A small sound classifier, trained from scratch.
Model: 0.619M parameters, log mel input, arch regnet, norm batchnorm, activation celu, depths [5, 5, 5], widths [48, 96, 192].
Rows from block 3 of a small sound classifier, named by matrix and row number. Rows with one number belong to one channel. Each number is 50 + 15 x the weight over its row's rms, rounded and kept within 0 to 99. All counts start at 0.
After each channel's rows are labels from the 100 clips, of 14976, where the channel reaches its highest value: "responds to" is what is common among them. Only what is clearly more common there than usual is listed. The data: synthesized solo parts of chorales (CocoChorales). In brackets: how many of the 100.
# convs1: grouped (6 groups) 3x3 conv (model.blocks.3.convs.1.weight, 48x8x3x3), inputs within the group 0-7, a 3x3 kernel for each
# convs2: expand pointwise conv (model.blocks.3.convs.2.weight, 48x48x1x1, transposed), outputs 0-47

convs1.15:48 43 33 39 46 44 51 49 36 52 48 47 46 38 63 57 50 30 92 72 45 73 91 95 69 75 52 47 67 40 43 45 56 56 41 32 47 70 50 66 86 43 41 68 53 42 38 50 52 39 65 38 42 49 34 79 43 21 40 34 63 53 55 51 44 43 43 54 55 41 53 32
convs2.15:53 36 57 49 74 42 45 34 13 55 55 61 37 44 67 38 40 47 46 49 81 14 47 49 41 60 46 70 59 25 40 57 66 26 37 25 61 43 45 42 54 63 35 79 62 67 50 54
responds to: note C#5 (31); note D#5 (30); trumpet (25)

convs1.32:33 38 49 42 94 83 45 12 39 56 46 54 58 41 52 45 59 58 39 48 46 37 46 44 38 39 42 42 82 69 62 25 46 46 57 43 35 36 32 39 52 45 66 69 50 33 60 49 44 35 60 46 62 43 46 88 55 46 30 41 43 25 42 45 90 67 56 31 56 44 54 48
convs2.32:23 20 60 57 47 48 44 65 61 72 71 66 21 34 53 39 69 80 43 53 52 18 51 45 46 26 34 41 53 51 54 39 61 41 66 43 60 56 36 62 57 34 49 30 28 32 49 35
responds to: note E5 (28)

convs1.14:32 55 22 37 41 43 42 40 29 32 82 69 34 46 60 38 69 43 57 55 60 63 66 59 23 31 57 54 25 40 65 58 17 57 44 26 50 29 46 52 38 41 34 43 46 44 67 95 36 46 61 66 56 55 56 38 29 69 56 53 25 25 35 44 42 49 51 45 42 56 52 36
convs2.14:73 22 54 33 23 68 64 38 54 33 30 38 53 22 25 55 36 49 48 52 54 41 59 47 42 18 54 44 76 55 50 52 44 84 71 55 27 64 51 37 39 57 72 53 51 48 48 39
responds to: viola (33)

convs1.20:36 43 58 44 43 43 37 40 62 69 53 36 70 45 43 99 47 37 28 33 30 54 56 52 28 34 62 52 58 36 23 36 27 58 44 53 42 37 50 40 57 45 25 39 79 51 66 28 63 21 21 79 55 57 59 49 46 65 64 36 26 51 42 45 53 46 38 52 46 40 52 37
convs2.20:68 47 60 48 81 44 40 77 70 45 41 47 38 79 72 30 71 33 45 44 18 44 58 53 53 27 51 49 42 58 50 30 35 63 51 58 47 49 38 65 34 80 50 61 24 57 55 36
responds to: tuba (76); note A3 (39); note A#3 (28); note G3 (27)

convs1.17:52 62 52 52 58 44 47 51 50 45 44 43 37 65 48 48 46 50 49 29 48 51 45 46 66 40 53 52 40 54 42 73 46 38 51 48 57 31 57 90 36 42 54 35 66 54 57 52 67 93 47 62 30 33 67 49 28 99 40 24 75 48 20 61 42 45 79 45 41 47 40 62
convs2.17:60 48 42 56 37 62 45 50 62 35 40 42 24 60 50 57 60 44 24 42 49 49 55 61 17 42 68 92 37 69 47 32 72 70 38 43 70 72 44 64 19 47 44 62 62 52 41 64
responds to: trumpet (43); note D#5 (31); note C5 (25); note C#5 (25)

convs1.26:49 30 45 65 53 55 25 74 35 41 33 30 45 83 61 40 38 52 55 37 40 70 76 71 45 35 40 75 82 59 51 77 57 36 26 43 49 61 63 42 40 40 55 43 40 39 20 42 50 48 47 35 65 45 51 55 52 50 46 51 45 38 49 53 57 50 41 21 45 72 86 79
convs2.26:28 53 28 67 18 56 44 46 64 81 27 57 40 41 43 62 83 61 39 29 45 66 61 45 47 48 41 56 49 55 59 34 41 45 36 46 37 48 31 51 79 36 63 24 24 38 40 51
responds to: note F5 (66); note D#5 (55); violin (50); flute (41)

convs1.28:30 33 20 50 34 43 61 88 59 60 55 59 32 50 30 41 26 55 74 76 62 25 39 22 41 36 45 46 54 43 60 64 49 42 35 49 58 39 53 45 71 67 19 17 31 54 71 63 35 32 44 63 74 78 44 41 45 48 50 50 44 50 55 41 64 49 47 59 38 55 67 47
convs2.28:68 74 92 59 60 58 25 60 60 25 35 56 66 55 41 29 54 51 44 57 37 47 52 38 69 73 37 45 63 41 46 04 45 51 27 55 41 63 42 54 49 42 57 56 56 42 35 37
responds to: note C#4 (65); note D#4 (61); double bass (32)

convs1.44:55 74 58 64 95 42 46 49 16 44 73 62 31 53 34 51 56 47 44 63 24 64 55 62 41 44 57 24 31 34 39 60 49 53 57 54 37 66 44 79 90 76 66 47 49 55 48 24 59 51 59 49 57 51 57 37 46 49 59 45 48 42 43 64 73 53 63 46 65 73 62 25
convs2.44:54 56 31 36 69 55 68 61 57 46 42 24 56 61 30 71 53 52 44 36 40 61 71 36 12 51 81 31 60 27 69 46 28 74 59 39 65 44 66 28 43 53 62 52 56 64 55 57
responds to: viola (46); tuba (31); note E4 (26)

convs1.5:43 52 46 45 53 44 44 44 39 61 69 46 50 53 39 54 43 32 48 37 70 35 47 34 37 38 73 52 44 38 35 47 65 41 49 81 76 99 53 39 30 49 57 65 59 35 41 47 38 33 75 39 51 63 63 78 60 44 41 38 57 53 49 81 28 49 66 70 26 30 56 64
convs2.5:57 59 67 30 56 49 30 35 55 27 51 61 23 63 58 44 90 46 18 41 42 40 29 49 31 28 45 51 32 37 68 36 34 52 45 43 32 42 43 32 66 41 50 32 40 28 39 46
responds to: violin (35); note F5 (29); note C5 (28); note A#4 (27)

convs1.41:57 79 20 54 57 41 44 42 52 36 31 54 36 50 44 73 58 47 50 59 44 40 55 49 53 46 48 21 26 50 62 45 56 77 79 47 62 44 46 38 41 51 26 37 46 51 53 45 54 46 38 44 49 54 49 44 36 36 54 43 61 76 56 79 99 52 69 63 17 34 35 52
convs2.41:48 57 35 39 47 61 73 38 56 42 49 51 42 38 42 54 61 51 28 57 35 80 43 18 06 46 43 25 49 72 63 54 49 70 34 53 58 44 65 42 17 52 54 53 77 56 55 55
responds to: clarinet (37); horn (34); note A#4 (27)

convs1.30:80 76 52 04 38 06 55 60 59 49 38 50 51 68 73 48 35 34 39 45 45 51 70 60 47 66 45 33 37 32 60 77 74 56 54 59 29 49 50 87 57 57 36 42 41 52 45 38 42 32 34 65 75 34 35 47 47 55 51 59 49 49 49 47 26 50 45 40 50 60 37 44
convs2.30:43 58 56 46 56 44 43 60 49 49 31 50 51 48 26 42 43 48 52 71 44 44 72 47 44 52 62 59 37 34 79 26 57 44 66 20 38 50 29 79 77 12 48 57 21 71 47 45
responds to: note C4 (41); bassoon (33); note A#3 (27); note A3 (25)

convs1.11:47 55 43 38 59 49 45 52 53 36 38 56 60 33 47 73 63 34 47 57 48 29 48 49 46 60 41 53 44 55 31 36 60 73 49 45 42 54 61 63 42 35 57 48 49 41 40 60 29 33 83 44 35 52 79 35 49 99 53 03 94 55 15 55 52 45 49 48 46 53 44 48
convs2.11:59 63 60 52 41 30 66 56 46 39 30 35 47 29 50 45 77 38 40 73 25 26 61 66 53 41 38 50 37 76 52 49 53 66 71 76 49 54 52 61 55 29 06 50 52 41 66 59
responds to: violin (48)

convs1.34:49 47 52 52 92 27 43 63 57 39 44 52 53 30 52 55 59 50 37 66 45 62 58 46 49 41 48 63 81 17 52 37 58 60 65 36 41 23 64 41 48 62 51 69 37 56 61 48 59 78 15 72 62 27 52 81 26 61 46 52 59 57 42 71 72 44 52 42 72 68 68 55
convs2.34:53 43 64 88 61 39 55 48 39 59 35 83 64 46 64 42 58 88 88 54 62 55 29 60 71 43 49 54 63 32 43 64 55 45 54 66 54 47 52 41 24 69 54 37 43 44 55 40
responds to: trumpet (30); oboe (29); note C5 (27)

convs1.19:83 78 83 87 81 72 69 67 53 43 56 40 35 52 43 40 39 51 52 50 63 64 30 48 43 49 46 45 40 48 64 61 64 41 31 58 26 52 37 53 49 44 48 58 61 68 46 57 49 56 60 61 45 60 60 51 63 44 42 40 99 52 50 46 42 45 62 60 50 68 61 65
convs2.19:38 36 52 52 49 67 54 47 66 74 68 46 33 33 50 86 69 46 25 65 72 39 58 36 51 36 31 52 31 45 46 25 82 52 59 33 36 64 66 33 45 43 33 62 59 37 40 62
responds to: violin (71); note G#5 (36); horn (29); note F5 (29)

convs1.47:53 34 38 62 49 59 51 82 56 48 60 66 45 68 51 45 32 36 55 53 50 51 31 58 49 70 32 37 55 46 40 77 54 46 00 31 70 56 50 40 34 43 50 76 46 53 55 42 38 44 36 57 68 41 40 46 48 41 50 61 74 99 74 36 47 39 51 31 26 60 62 67
convs2.47:63 43 47 22 44 60 36 43 51 33 46 36 37 59 42 83 41 52 39 37 42 66 74 59 58 64 43 47 27 92 58 27 66 42 39 66 45 46 52 61 24 38 69 28 42 57 61 64
responds to: violin (54); note D#5 (30)

convs1.46:55 35 39 87 29 43 67 31 48 45 53 49 39 65 48 41 89 60 62 59 48 94 28 42 44 62 64 39 59 41 56 25 48 44 38 52 48 49 55 40 34 55 51 44 56 57 61 67 78 60 66 87 91 76 38 58 51 65 46 39 47 60 37 48 50 53 37 47 57 51 42 50
convs2.46:62 90 40 47 58 40 62 57 34 60 23 56 47 58 45 44 55 55 40 00 33 56 44 55 54 50 41 56 58 37 66 69 56 41 42 70 37 31 80 54 63 59 40 37 26 53 55 36
responds to: horn (59); note B4 (29); note C5 (25); note C#5 (25)

convs1.13:47 39 41 40 40 47 44 34 40 31 60 44 46 49 51 45 26 61 32 24 35 57 41 45 61 99 43 60 74 26 50 56 51 51 48 43 50 27 80 74 59 65 73 84 44 53 54 51 53 53 51 44 48 35 78 94 53 51 54 49 55 61 39 59 28 49 60 53 51 37 41 49
convs2.13:44 40 28 42 34 41 57 68 26 51 36 78 51 30 75 33 48 63 54 46 53 49 32 53 39 50 53 57 23 27 23 33 27 74 67 49 36 68 61 67 45 52 31 51 75 48 57 40
responds to: oboe (26)

convs1.29:27 19 35 77 96 77 47 34 40 61 43 42 39 44 59 48 67 54 45 44 29 33 39 43 58 48 48 62 59 65 29 23 20 64 48 57 56 78 60 29 18 10 46 46 54 42 35 42 60 52 66 42 48 31 49 54 54 45 50 42 52 48 52 47 47 46 48 50 63 34 37 52
convs2.29:79 55 73 61 51 48 54 24 57 71 40 49 53 56 39 37 57 47 56 47 31 60 85 55 39 49 36 52 41 35 49 17 46 45 28 44 31 55 42 53 62 58 50 26 77 12 53 37
responds to: note C4 (42); note D4 (35)

convs1.3:44 36 33 48 42 53 58 54 62 20 25 39 46 49 61 50 42 61 33 08 42 71 32 50 76 72 54 29 35 75 56 30 42 90 73 38 59 37 48 44 46 60 52 37 34 41 23 45 69 38 42 57 81 48 51 45 33 56 52 52 66 42 65 24 42 36 51 50 60 49 49 52
convs2.3:45 54 40 42 28 43 24 55 49 70 51 68 40 18 77 37 22 67 45 59 53 37 61 35 54 93 39 64 50 49 51 63 48 45 50 56 72 36 59 52 39 54 41 68 66 45 71 70
responds to: note C#5 (25)

convs1.36:66 48 44 54 71 43 62 62 71 50 41 55 44 41 48 58 48 47 42 45 49 56 64 50 42 28 44 49 47 30 72 65 81 43 38 35 45 61 53 18 43 23 68 74 50 71 48 61 35 58 54 63 40 46 50 71 29 71 82 73 22 08 46 43 38 62 21 39 52 41 38 48
convs2.36:48 53 33 61 40 58 39 79 58 37 35 51 22 40 32 59 44 38 40 81 28 41 79 34 54 44 31 56 05 30 59 50 53 57 26 44 63 42 52 38 62 39 49 47 37 51 54 40
responds to: violin (47); oboe (29)

convs1.8:45 41 52 55 45 48 46 37 50 39 35 51 42 65 36 51 59 54 77 90 44 61 71 45 76 50 23 38 24 52 50 39 46 64 68 35 51 76 73 75 43 74 62 50 49 41 43 48 45 69 47 53 47 57 39 26 50 88 76 65 76 77 22 49 54 67 49 48 58 47 46 38
convs2.8:38 43 48 64 44 31 40 69 10 52 57 38 62 46 66 39 64 39 38 49 53 25 77 53 61 34 55 36 45 41 49 42 25 43 58 45 32 87 50 19 74 59 55 53 38 60 38 43
responds to: note D#5 (28); trumpet (27)

convs1.25:45 59 62 48 44 47 77 39 70 82 77 85 16 32 05 75 64 85 48 47 39 49 37 45 54 77 52 37 40 24 59 51 57 52 62 44 46 39 40 50 65 57 32 50 34 55 56 59 35 47 44 62 49 46 38 29 52 59 60 59 41 51 61 26 60 41 63 58 51 41 55 47
convs2.25:48 40 68 59 59 58 33 50 57 49 53 37 34 50 54 62 35 68 48 58 57 58 64 52 38 44 32 44 27 35 44 74 47 56 38 40 15 51 87 85 64 86 51 28 57 53 43 63
responds to: note D#4 (39); note F4 (35); trombone (34); note C#4 (32)

convs1.42:50 48 43 43 47 50 44 70 52 55 82 60 51 51 47 55 00 35 50 55 39 50 48 56 39 72 49 50 99 81 47 44 55 53 00 47 48 39 44 32 33 46 53 65 47 54 45 46 52 35 48 49 51 45 47 90 54 47 58 44 42 61 47 51 42 43 62 62 61 55 57 55
convs2.42:36 34 48 42 45 54 28 54 47 43 65 37 42 60 49 79 69 39 48 62 58 58 57 84 50 36 50 59 72 65 39 32 33 48 34 52 53 36 51 41 34 53 43 56 45 36 05 12
responds to: clarinet (50); note G4 (44); note A4 (27); note F4 (25)