Weights of a small sound classifier: activation celu.
Rows from block 8, named by matrix and row number. Rows with one number belong to one channel. Each number is 500 + 25 x the weight over its row's rms, rounded and kept within 0 to 999. All counts start at 0. Numbers have three digits each. After the name is the row's rms in percent of the matrix's.
# convs1: grouped (12 groups) 3x3 conv (model.blocks.8.convs.1.weight, 96x8x3x3), inputs within the group 0-3, a 3x3 kernel for each
# convs2: expand pointwise conv (model.blocks.8.convs.2.weight, 96x96x1x1, transposed), outputs 0-31
convs1.0 102:498508521493497506511574511517498511513475507504497520451469473497505492501529509507534516517496522503506476
convs1.1 104:482495474506493505477479483508499470485510512485500500486568527482468492539522485530430468461536528521516532
convs1.2 107:451483477510485492493535536513512506494505505468492504491569477464488504482477497501532516474498514484500494
convs1.3 110:484522515505492525490496520553478487535494500486517489546512473580457478498492507493485497545480483522487490
convs1.4 083:537470497478495529579557554460513507433496509508499494462469508498497501498494487519525490457536461462495479
convs1.5 087:516542499486447481475497500504483487496479491500498526500503487518486469484560507477470476484515497535523520
convs1.6 091:486463499516453495489461480507499507478487491501514481489430451482521474490502478507566542484490514506534485
convs1.7 080:473500521452551532472521520513488491511479492517490495549451509526441510465498493549511466494496485505471500
convs1.8 082:489492540508512499484510494500473535513509466453483484486494515520490517483502511513506486467489500501480472
convs1.9 090:460495580492517537518546495487477495506488491479473491485498528482506495488518516493481543480549474508467472
convs1.10 089:483497512525478509492492519483482474541509501520549517490487490526478516504506497557545537490503488479550500
convs1.11 115:530475471503498486524493485476559536492490500446499505515521492505488503509495486494473485477504494499521516
convs1.12 106:530492464510490477509496531436546564516475500474475488507502497494493490495496500457509494484519499476509497
convs1.13 095:499477491498503513465496507526553532517494505436460474499495498513488517510498507465505481480492508485498481
convs1.14 102:507480512535490483519505474498518495524484521548489527514509507513518487504489483467475507508457480509504477
convs1.15 067:508481539487478507490489508554469507547469464472516476492502499494500498490516498470500490486462508481488477
convs1.16 102:474577532509484453497504542499481485505461491516542529494539475465459517472565524496531487504481507498440494
convs1.17 111:550526475459481491527509484500491478466486521516514493565463508475515521558491477506513481455495532524472497
convs1.18 101:484467442506556513473450470521507502527487495496496496507484509526513482467480502469457501494486503448461515
convs1.19 098:509570519518507500474444458501533480477496501489485519560515479496521484449468503527524458539517482437449508
convs1.20 105:480504482519468522494492496481516503502485502503472530474526456610471485537506496467492526470507483473497488
convs1.21 108:501491463512498493535506485470499505480485501514510481516465508509504503586472475543499462594473489511483500
convs1.22 096:488488505484533484489486487478490505522533481491478525492465495527513487507489503548503476464499488522474518
convs1.23 110:509518478507495495483494505483497502474489496489520477525469507577481495555527460535495487587488438515497507
convs1.24 106:484525538545501510519464458493529513478498502490491479532529543461486513480479491499515548498509493505492433
convs1.25 090:489466452521538530456457461468460479524520545488497488503473493492539496519510500499498468509538505488437510
convs1.26 092:479470495496607545498433459516472476452545468500473514496484476467495482511495510483500494507510545509495474
convs1.27 090:538561469525506463453443521487515491479478494503467489493511483526519486483481517523531447508486487479463480
convs1.28 109:490494468483509499489481513466518510482496510485484549434514532458505504467515524517507459526501491491493507
convs1.29 112:493525470485498502471513501496481511489488509505472502468491520491505504471507527530477485513494481489504493
convs1.30 116:472504463471509472477481480515529504526491505524494500572497482570463487527467474491483509467501510484497503
convs1.31 083:468493470489499458515497480490496499492493528480482486470498450524501518534505478506485495484490470523483501
convs1.32 105:478492494533489507481508494467445512514509471486501520479508541479463534501502497508590557477540549510484491
convs1.33 104:510532479470510516477497486461457481508513515487548521488542550508483458514507466502547527482481435497494512
convs1.34 095:473495502473483511558490484573504480503476533531505501474499476487493500469575476460468502466510491462554481
convs1.35 116:562527471481466505491456509456499477556495456559530473534545459494475479474519518532528513463472492469493504
convs1.36 071:464481519503494477517567439474510491468526490481475488505440508481466482504538518485532503501469491493488513
convs1.37 101:480517505497475485474497473499472466448496520457570518463529563506477449520481502493495512502488470524491472
convs1.38 104:536546490534475490478471507516533502487526493509495517500511476485485498495513486475463466476481476470462488
convs1.39 098:476543511496515499484513486498466486485489486478492526450514561463521565518454472480500527490494507508455410
convs1.40 111:484462495529475487518503491508485492485497479488517531519483481507490470528514503502471467491526518499545489
convs1.41 100:498483478474522520511495481492524532501512501536458491489475506488507532473501483502494525504474465488548524
convs1.42 128:529468486505487488510479497493538493499522495484453503451487503480478500502532494509556498486512500487463487
convs1.43 104:484502511489506508513502515518494460511468529510477495507456504516476483498503524484474490488491496497490481
convs1.44 104:524487490507495471531514465494530499488511504471477488496506542474497530474584532510563498511494479491533473
convs1.45 099:488466493485490496482526509483506492486510468518540510489508470482490507522514468494471508491531499512514465
convs1.46 105:501510497485479505484503514492466518498489500497548507482506482491485486488539512454474507484551487511508468
convs1.47 113:483509518521489520490489478511502523494495510476515469494489469499497495481511533494513489487506491501472475
convs1.48 112:480470508515471494476522488532547495508469501477470512497483508527528485529574460523515462501484490484556515
convs1.49 092:521525477497470521493486476500522502483516458473479496479478532539496497531470532484493548492486531517490500
convs1.50 108:454513491488497455469496524476504514493506559500462491498480522507451494483499494501505514507512478465542577
convs1.51 113:500454478499522524472461486530545499440472495555542510494490487520536493475462471500479497503518534488456454
convs1.52 084:486494496548492480503511487466462494461480473547520462529542512513526497492532514506513473520471495460483521
convs1.53 091:524520532465500453500497528488472475552515511454479470522493493456471477514491522505492533483509482517531547
convs1.54 098:473472482509494511543490498552467519607520446465508493471504500467500486514489474505475475495489489504509495
convs1.55 101:473507450491493566510519533533523512457509464500482455495502494506494528484489501509486486505465570494517478
convs1.56 098:502571512488528486475450522488453490506485442494547550493491519466528531526490492493463487495463470509532518
convs1.57 103:479481489485482475514492518519463525500497475500502504510515466517543479501463534486463544499505484480512492
convs1.58 119:536459497589457477517494482462489503475519525579489472478516491466505522517514494501509478462504511524458501
convs1.59 098:529509480467485501461463507479483475504479506531561499472504531499487500508503474514492481517515484507607491
convs1.60 111:471533475538545517461456490500502509494452477520543536512474493445528536521475470505521494499483490512546545
convs1.61 114:502475514447494480553565478501492506505542507479448487491521495520483489450531534495498491495560509474449468
convs1.62 115:500432469471495509484539511485536515476495498491516488529489466516491482511479514472529543494480487479479494
convs1.63 118:412474496503490490556513489522530487504500517489470494515485473503513490465509512509522501513522487499464482
convs1.64 084:484493479520504488502494481489489480467504516512521472528567551504506529492480501522488517507504503490505467
convs1.65 107:433514542477498509505491451517476503503516487544480465521491488512496480467506514507493489501487475442538566
convs1.66 103:585484443555480451475498523459537519486493521446516511496489508507465521508499496493489485530475496557516455
convs1.67 067:460546467471499480488420541462543493483492546431567509502494469475486493521474483487497495486513464503487486
convs1.68 069:485465457497507494483489497507500495479478541517479435509525533508469473483508476548529552472475507469496503
convs1.69 093:470444500473488500565615472491496515505502500505506468508481510488494458507492499499499506467492505514459499
convs1.70 109:491473470493490493469479502525478493512472493408528601479508499504490519474510502461526510467493524488515511
convs1.71 090:472475498500494512496541479491519478519496499498480485502530523523477490501495510496529493504482493511497491
convs1.72 106:496456456491520507474521512446582511490529533502449492485546510526483478499463489472532528516520500527449460
convs1.73 107:474515517516495496517466465480476466505508486516546534512506449501508505473541538527483472442495474513560533
convs1.74 094:459477514504502505505535509529529528478529504482449459527528520502530492497472492481528514511527492503455459
convs1.75 092:443564533478492532480486509522428509519497467468496491541447488498496505509473494491503481499466487508482508
convs1.76 093:495477514500464495522528530514518517515553529440470487538499476507536523496488486480538502507499556493455438
convs1.77 061:529475508500480515537473520451512495486505475504473476493480501523519487484531455512482484508530470474556478
convs1.78 087:517484497524502478533508477567549493490465493560531516496525546472511497500522540467523502510505512441509541
convs1.79 094:507525507520494511490459471469496482500529499543542496497479490489504510478510535456478478492473496507552561
convs1.80 106:502481501499510502489492503515482493506481554518489491518492480477498519466546542496475503467489537487528509
convs1.81 113:512485496499481517486503521526478466496491503513487536473514516494470472492526497488513498507482508490487490
convs1.82 100:499484510512513508468489482476505506511517487541462452519484490546532528463485496460479510546511499502513480
convs1.83 097:519514477496500494508479486520496483492557500500465484495472505472434483566541489486488509494496519522508492
convs1.84 093:497487478521521513510475492475526553508478478498504519546481502477511506481457463495506496509507517483465513
convs1.85 097:511491503503475503481482497514475493482511470505497498478481492490483483512518509525526509470479505488478518
convs1.86 115:517512486486478514498535492475526532520495459519494524488492510474460486503532513488519501489489493523519499
convs1.87 089:489485492503489509522516504521489528524481503517504518465481451520467482469541518487502500493509474500495504
convs1.88 086:602543476442486507482482480496496496516504464497470544518460515511512486469497506494528500519480516515480475
convs1.89 109:500477492505492501531475498541481485534471511460476550492504488496499489491521486535509470564459482528452514
convs1.90 110:513497494503494487467492517478511495514528500507491501492533479527469606512505523506498499492534476499486519
convs1.91 094:518513485538482490460526509460530555505476521498501532537532475481489478491507472485486524494480555485496558
convs1.92 090:493520476487527503501507585504500500486520500469475513495467479503502496477497497512490462527486465488500519
convs1.93 099:513517474500459492490556559502491469528481483486484533489496480459505512553482479482506488510457467473527553
convs1.94 118:502514497521470517500510481569465516562454489461574479492520499501487504482486498493515475512504486462558483
convs1.95 077:503483468487508501500537545530492493512486517495478517515492514528503510463476476488475489490474503494519542
convs2.0 100:503460514499512489523537527487486481500557470499496493507513508490431489489517487475506520549491
convs2.1 108:535511535477449510539496472533489497503460508499520482492523494506470493488530491522508526450482
convs2.2 092:502477511507469497500502563498544478508495499486554498512526491507504520500509544525504547474472
convs2.3 107:531485488479505494540526492467476482488507533493510436500529485485519485494512501489512532517509
convs2.4 103:499503482505489514503495507522530513469501539525424474517489547523524503486515522509514521505492
convs2.5 084:514507480491510508476496513518535467485534502473480465495512520542480482507528493520473450506450
convs2.6 105:521495505512512466508487479488501526507505519448506482467531518470536505467513513505456466540525
convs2.7 089:469497524547477529533481454538431498499528561489478504445516485485537507519465520547541469494481
convs2.8 101:487546486515519470477513479545471504520512504480499570500499515511492542446482519499500482523514
convs2.9 102:511508513492514461470503516469479522455505518422484455482496523524507535472500465485452474490514
convs2.10 094:501467504517556530442502471510541516501480478548488521534506500496514534543510490493521500483520
convs2.11 096:505493493481527473538513506485497506490506519503544454481501511533536482505486524532501535520504
convs2.12 097:465482484547505482499497489533515492506495496488548513517497467500505510524520501523500496480486
convs2.13 108:473484497502475523517518515513511441503460531518526538482511474501487534519519515540478470466499
convs2.14 095:502508500511500509528547512524526484488494479498502475482458521494497502508493493473484550521516
convs2.15 093:489493448524521482495505420484486479473532484519519518496500541530485493498542494534474502505484
convs2.16 108:478520467523474502517497474528526481493511512510518492513486503493502503462527520504589482468498
convs2.17 104:541527492490513527459532484500537460547523511507496496476489515492476495481542498523546476499510
convs2.18 110:540490496516523469516536529476476492520471482497494509502533526485459519490492440480473481463482
convs2.19 107:472477483457502473507540478514489461530481485498533516506507495471522522471475482489493482456517
convs2.20 104:477472570475503496471485536512531516474477500515523534552533490530486503511470492469472543491491
convs2.21 090:507492492498504478469502494472492498533486496539506465488466521535506525455441527510477470508479
convs2.22 094:508491458485509451503502522558500520514494533511535533505475498504513487545544487454520529527517
convs2.23 101:463516520539504529481515479468533488509504473529526521483510526501545481514480489549500486511493
convs2.24 102:475470545474478497478503521481480463501510491477494503482487523489507507504467464483450514446535
convs2.25 086:536475516457517501540531551503507472507512496507469524490459483464505498454521477473455515547503
convs2.26 094:494495507476466537511533520477471534523469496501475516512548518531471475495516482546516498503474
convs2.27 091:493554507508501534487499509474435485524509480484509513540509481481534499532508468549525522519557
convs2.28 101:483526495507476499496480463515474492486544498520519482431477548537473516552506498511495499500502
convs2.29 107:510539496580495539482520481492493477494526517498525500485533491529499491551512505502534524492484
convs2.30 109:530512496495495508493504459502495470494495500542485500426481495483490513532492489530504510510495
convs2.31 093:507510448456537479463512508490495512547502506469457478515466484549535509476495471513512515554473
convs2.32 104:521497462515456492495531508466507470490484502516525504506527515477499571494471507511486503524503
convs2.33 096:510522527499503532499497461486457512519506476486515501483540508518462487505457487496520470473472
convs2.34 090:494508534501528511456468545580518537482510545528506487475525501482495500507536519442497480503507
convs2.35 095:516514472540503515493487474471484495477525442494542493461513506480487495525506486541517498468538
convs2.36 083:491529484463478501480488504458502479510503516474485475481487508548523532481447496455479499522503
convs2.37 075:514498507520492520530471531495481511495512444484482538515485506462472481514525503492544518498520
convs2.38 109:530497482519503505494484493452495475472472540465502503482480493461483532495443506496463426526496
convs2.39 112:503494462486465531493519520462525478481474428507465485477492492490512504516475484513513526518545
convs2.40 086:505464535531520517498525456473446533505519510467505502480541518485536520488496526498516480516477
convs2.41 091:479489456523497541503532461515479499543450523531520545476508473549493501512514500487503533505488
convs2.42 099:495505511483484494485490478495495505492506469469502464479522484530494447476492490503495507531498
convs2.43 091:495546493463479481443492541483481511478543508457489473514526534547538500497491506481482494503495
convs2.44 097:523508470455481505505519485521468530490510484472468482514473510531510538487539490520498531448484
convs2.45 082:460476469546530500476485520487485510494528508478520492498508541467489537503464510459497498486511
convs2.46 085:489505494484466479487494487490449521513521490490536437480499549525502534506477519488504435532466
convs2.47 094:471480542507526489496503528459511525509477477455496510529525527486498469486476461487466479499517
convs2.48 102:520543515520452470472474497502513466515452515493489515484507488546527500531483537485511509473500
convs2.49 100:529508517457487481464511478505508463487527517477492507479474560520537501478483442522540476503485
convs2.50 110:510539499500470470509524471473584500492506536523515526444490503477527464507505532496455519467503
convs2.51 112:521508499487511476519515521509481487539499453495534518496530520431445497465494452546519487496452
convs2.52 081:511505491476494504549485498521527494511523514537501485497523491500479502481458471531511454520526
convs2.53 109:530486493499470502480466514496477481516543470513525534522499521485491476445501437487503478497494
convs2.54 098:479504505537506506541490509497512472494513498481488512471491476465501533476509618502468511512530
convs2.55 110:510499496529495470502505510528515464518556530490492503524456524523458529510457473475508462533551
convs2.56 112:510501457525492502497499494502513494477504542466522471537493462451491514528520516482497494480516
convs2.57 096:470494525457491514537494505509521501498501492479471521478454468509526496539483455487521532509546
convs2.58 092:490522497513501448463477523501517536466512523489506506507532465518474489495550566514509497475475
convs2.59 109:539462522484472497472471507499521535463484516538493482478508508480499470514486498479455484474512
convs2.60 118:516507506466513490519469503457492526493514541490523480469500520463476501456574507474540528469464
convs2.61 106:480521475479511476489572530500472474547503494443508492483524488479441486466536464486494513520528
convs2.62 093:460498479485488489516457454500518495449505495510510465504528512467497501537499488488500480479524
convs2.63 107:464523538466492480462478479507504477474528492472495516506499488499496521530523472444506492495520
convs2.64 113:513527491515512504458483483509492463478478487482521519520486473524467502490546477520491518496481
convs2.65 099:475513528483507508504548499526488504498505492476518480515527425462523491520480522469525471487455
convs2.66 099:491472521467531515497510495509470510540495473464503476459513488511519495477483532513517472488518
convs2.67 076:481488517554457497537469553457529465512559473450520493463499537501504529500508512505486507532525
convs2.68 096:521489488458532472473496453471529478530498504479493464494461474526484489435475517497494548491516
convs2.69 116:480500469468443483529451454517552541449457518482440508463483479481511494472515504516494510498453
convs2.70 091:500528543538491489501492523538535467529480499529522490459481475520505479495473555474521514547471
convs2.71 120:497524512495527505483500493506520507503479488526464496477479457522501548495487511525515510513505
convs2.72 092:519520510486518509500477496447466475518541499526545484464532520482541515496490526510486504497520
convs2.73 088:500492489542498466482485479568509478491496485504537475496501483513476491502500474529518488499504
convs2.74 093:499477518519511495482513513511539507486487502476509517524480535467512522536469498470487486448475
convs2.75 104:529532476503541467459483474483504544475518527475515508486488540503522483515470538532511516493516
convs2.76 091:483514503484504485460467472484481529477469535485551471506506500494551515480501495524474470497500
convs2.77 092:500514478502503495537479480500565477487500539526478484492456500526500544518505529544472503485480
convs2.78 105:525488459500433473467492484526487492484504481468478468522545508511503467496483482486499495502537
convs2.79 093:501473495504516497511489482536460507479510453497531480483456484480481459506514497514484497502521
convs2.80 111:513453527466534519484465511480548531458507514472491516493491515518469497527535499532484487457487
convs2.81 097:489489519519491527489502494523497508489494468515515512493474503511534486504486451490469526531493
convs2.82 104:572526484510503455518520508507514547486473511470507500507474475494456487477498450521509507527454
convs2.83 116:519506507503460493516486491499484510523446554471488455488495492487476519487542466498496513537467
convs2.84 102:599506489529518551472491456532508496481474497481500528496465525518474464466526465480487482489483
convs2.85 111:457517491471475495515466516514483518500498501582488515475503498502536511472476441473486522532490
convs2.86 101:556507511497482508505544509527499485505484540470564502474493485471476471507504485485483540487462
convs2.87 099:492519534522480508505490499512530496516522501499495491452500532471485520464488484501494487482543
convs2.88 098:507495468482485504514479526486493478458487538544487498483509506485474463554507458493452518491477
convs2.89 108:508528497550487512515483484510493499499588509478570447479490565474517525571502521464517489501491
convs2.90 116:512518538519461570496543455559492470466509478481510522493479565498508485473518506505482481505505
convs2.91 091:478491505471493446526476445508503454529512496447517475444474459469461509529466486503507538486482
convs2.92 097:498507505548503506484465521485516545488465551505488498527496487509509571489506507500461494517529
convs2.93 095:499523470509519513534494482540526534490442468531477511505510439488501506471470495502506531518516
convs2.94 118:497491491472488562540456454516487495534511483506507509468450473484495499583485516535484498540466
convs2.95 103:478491544511486472510470494475503519450559537504465507514460483498522518472488506518495509469501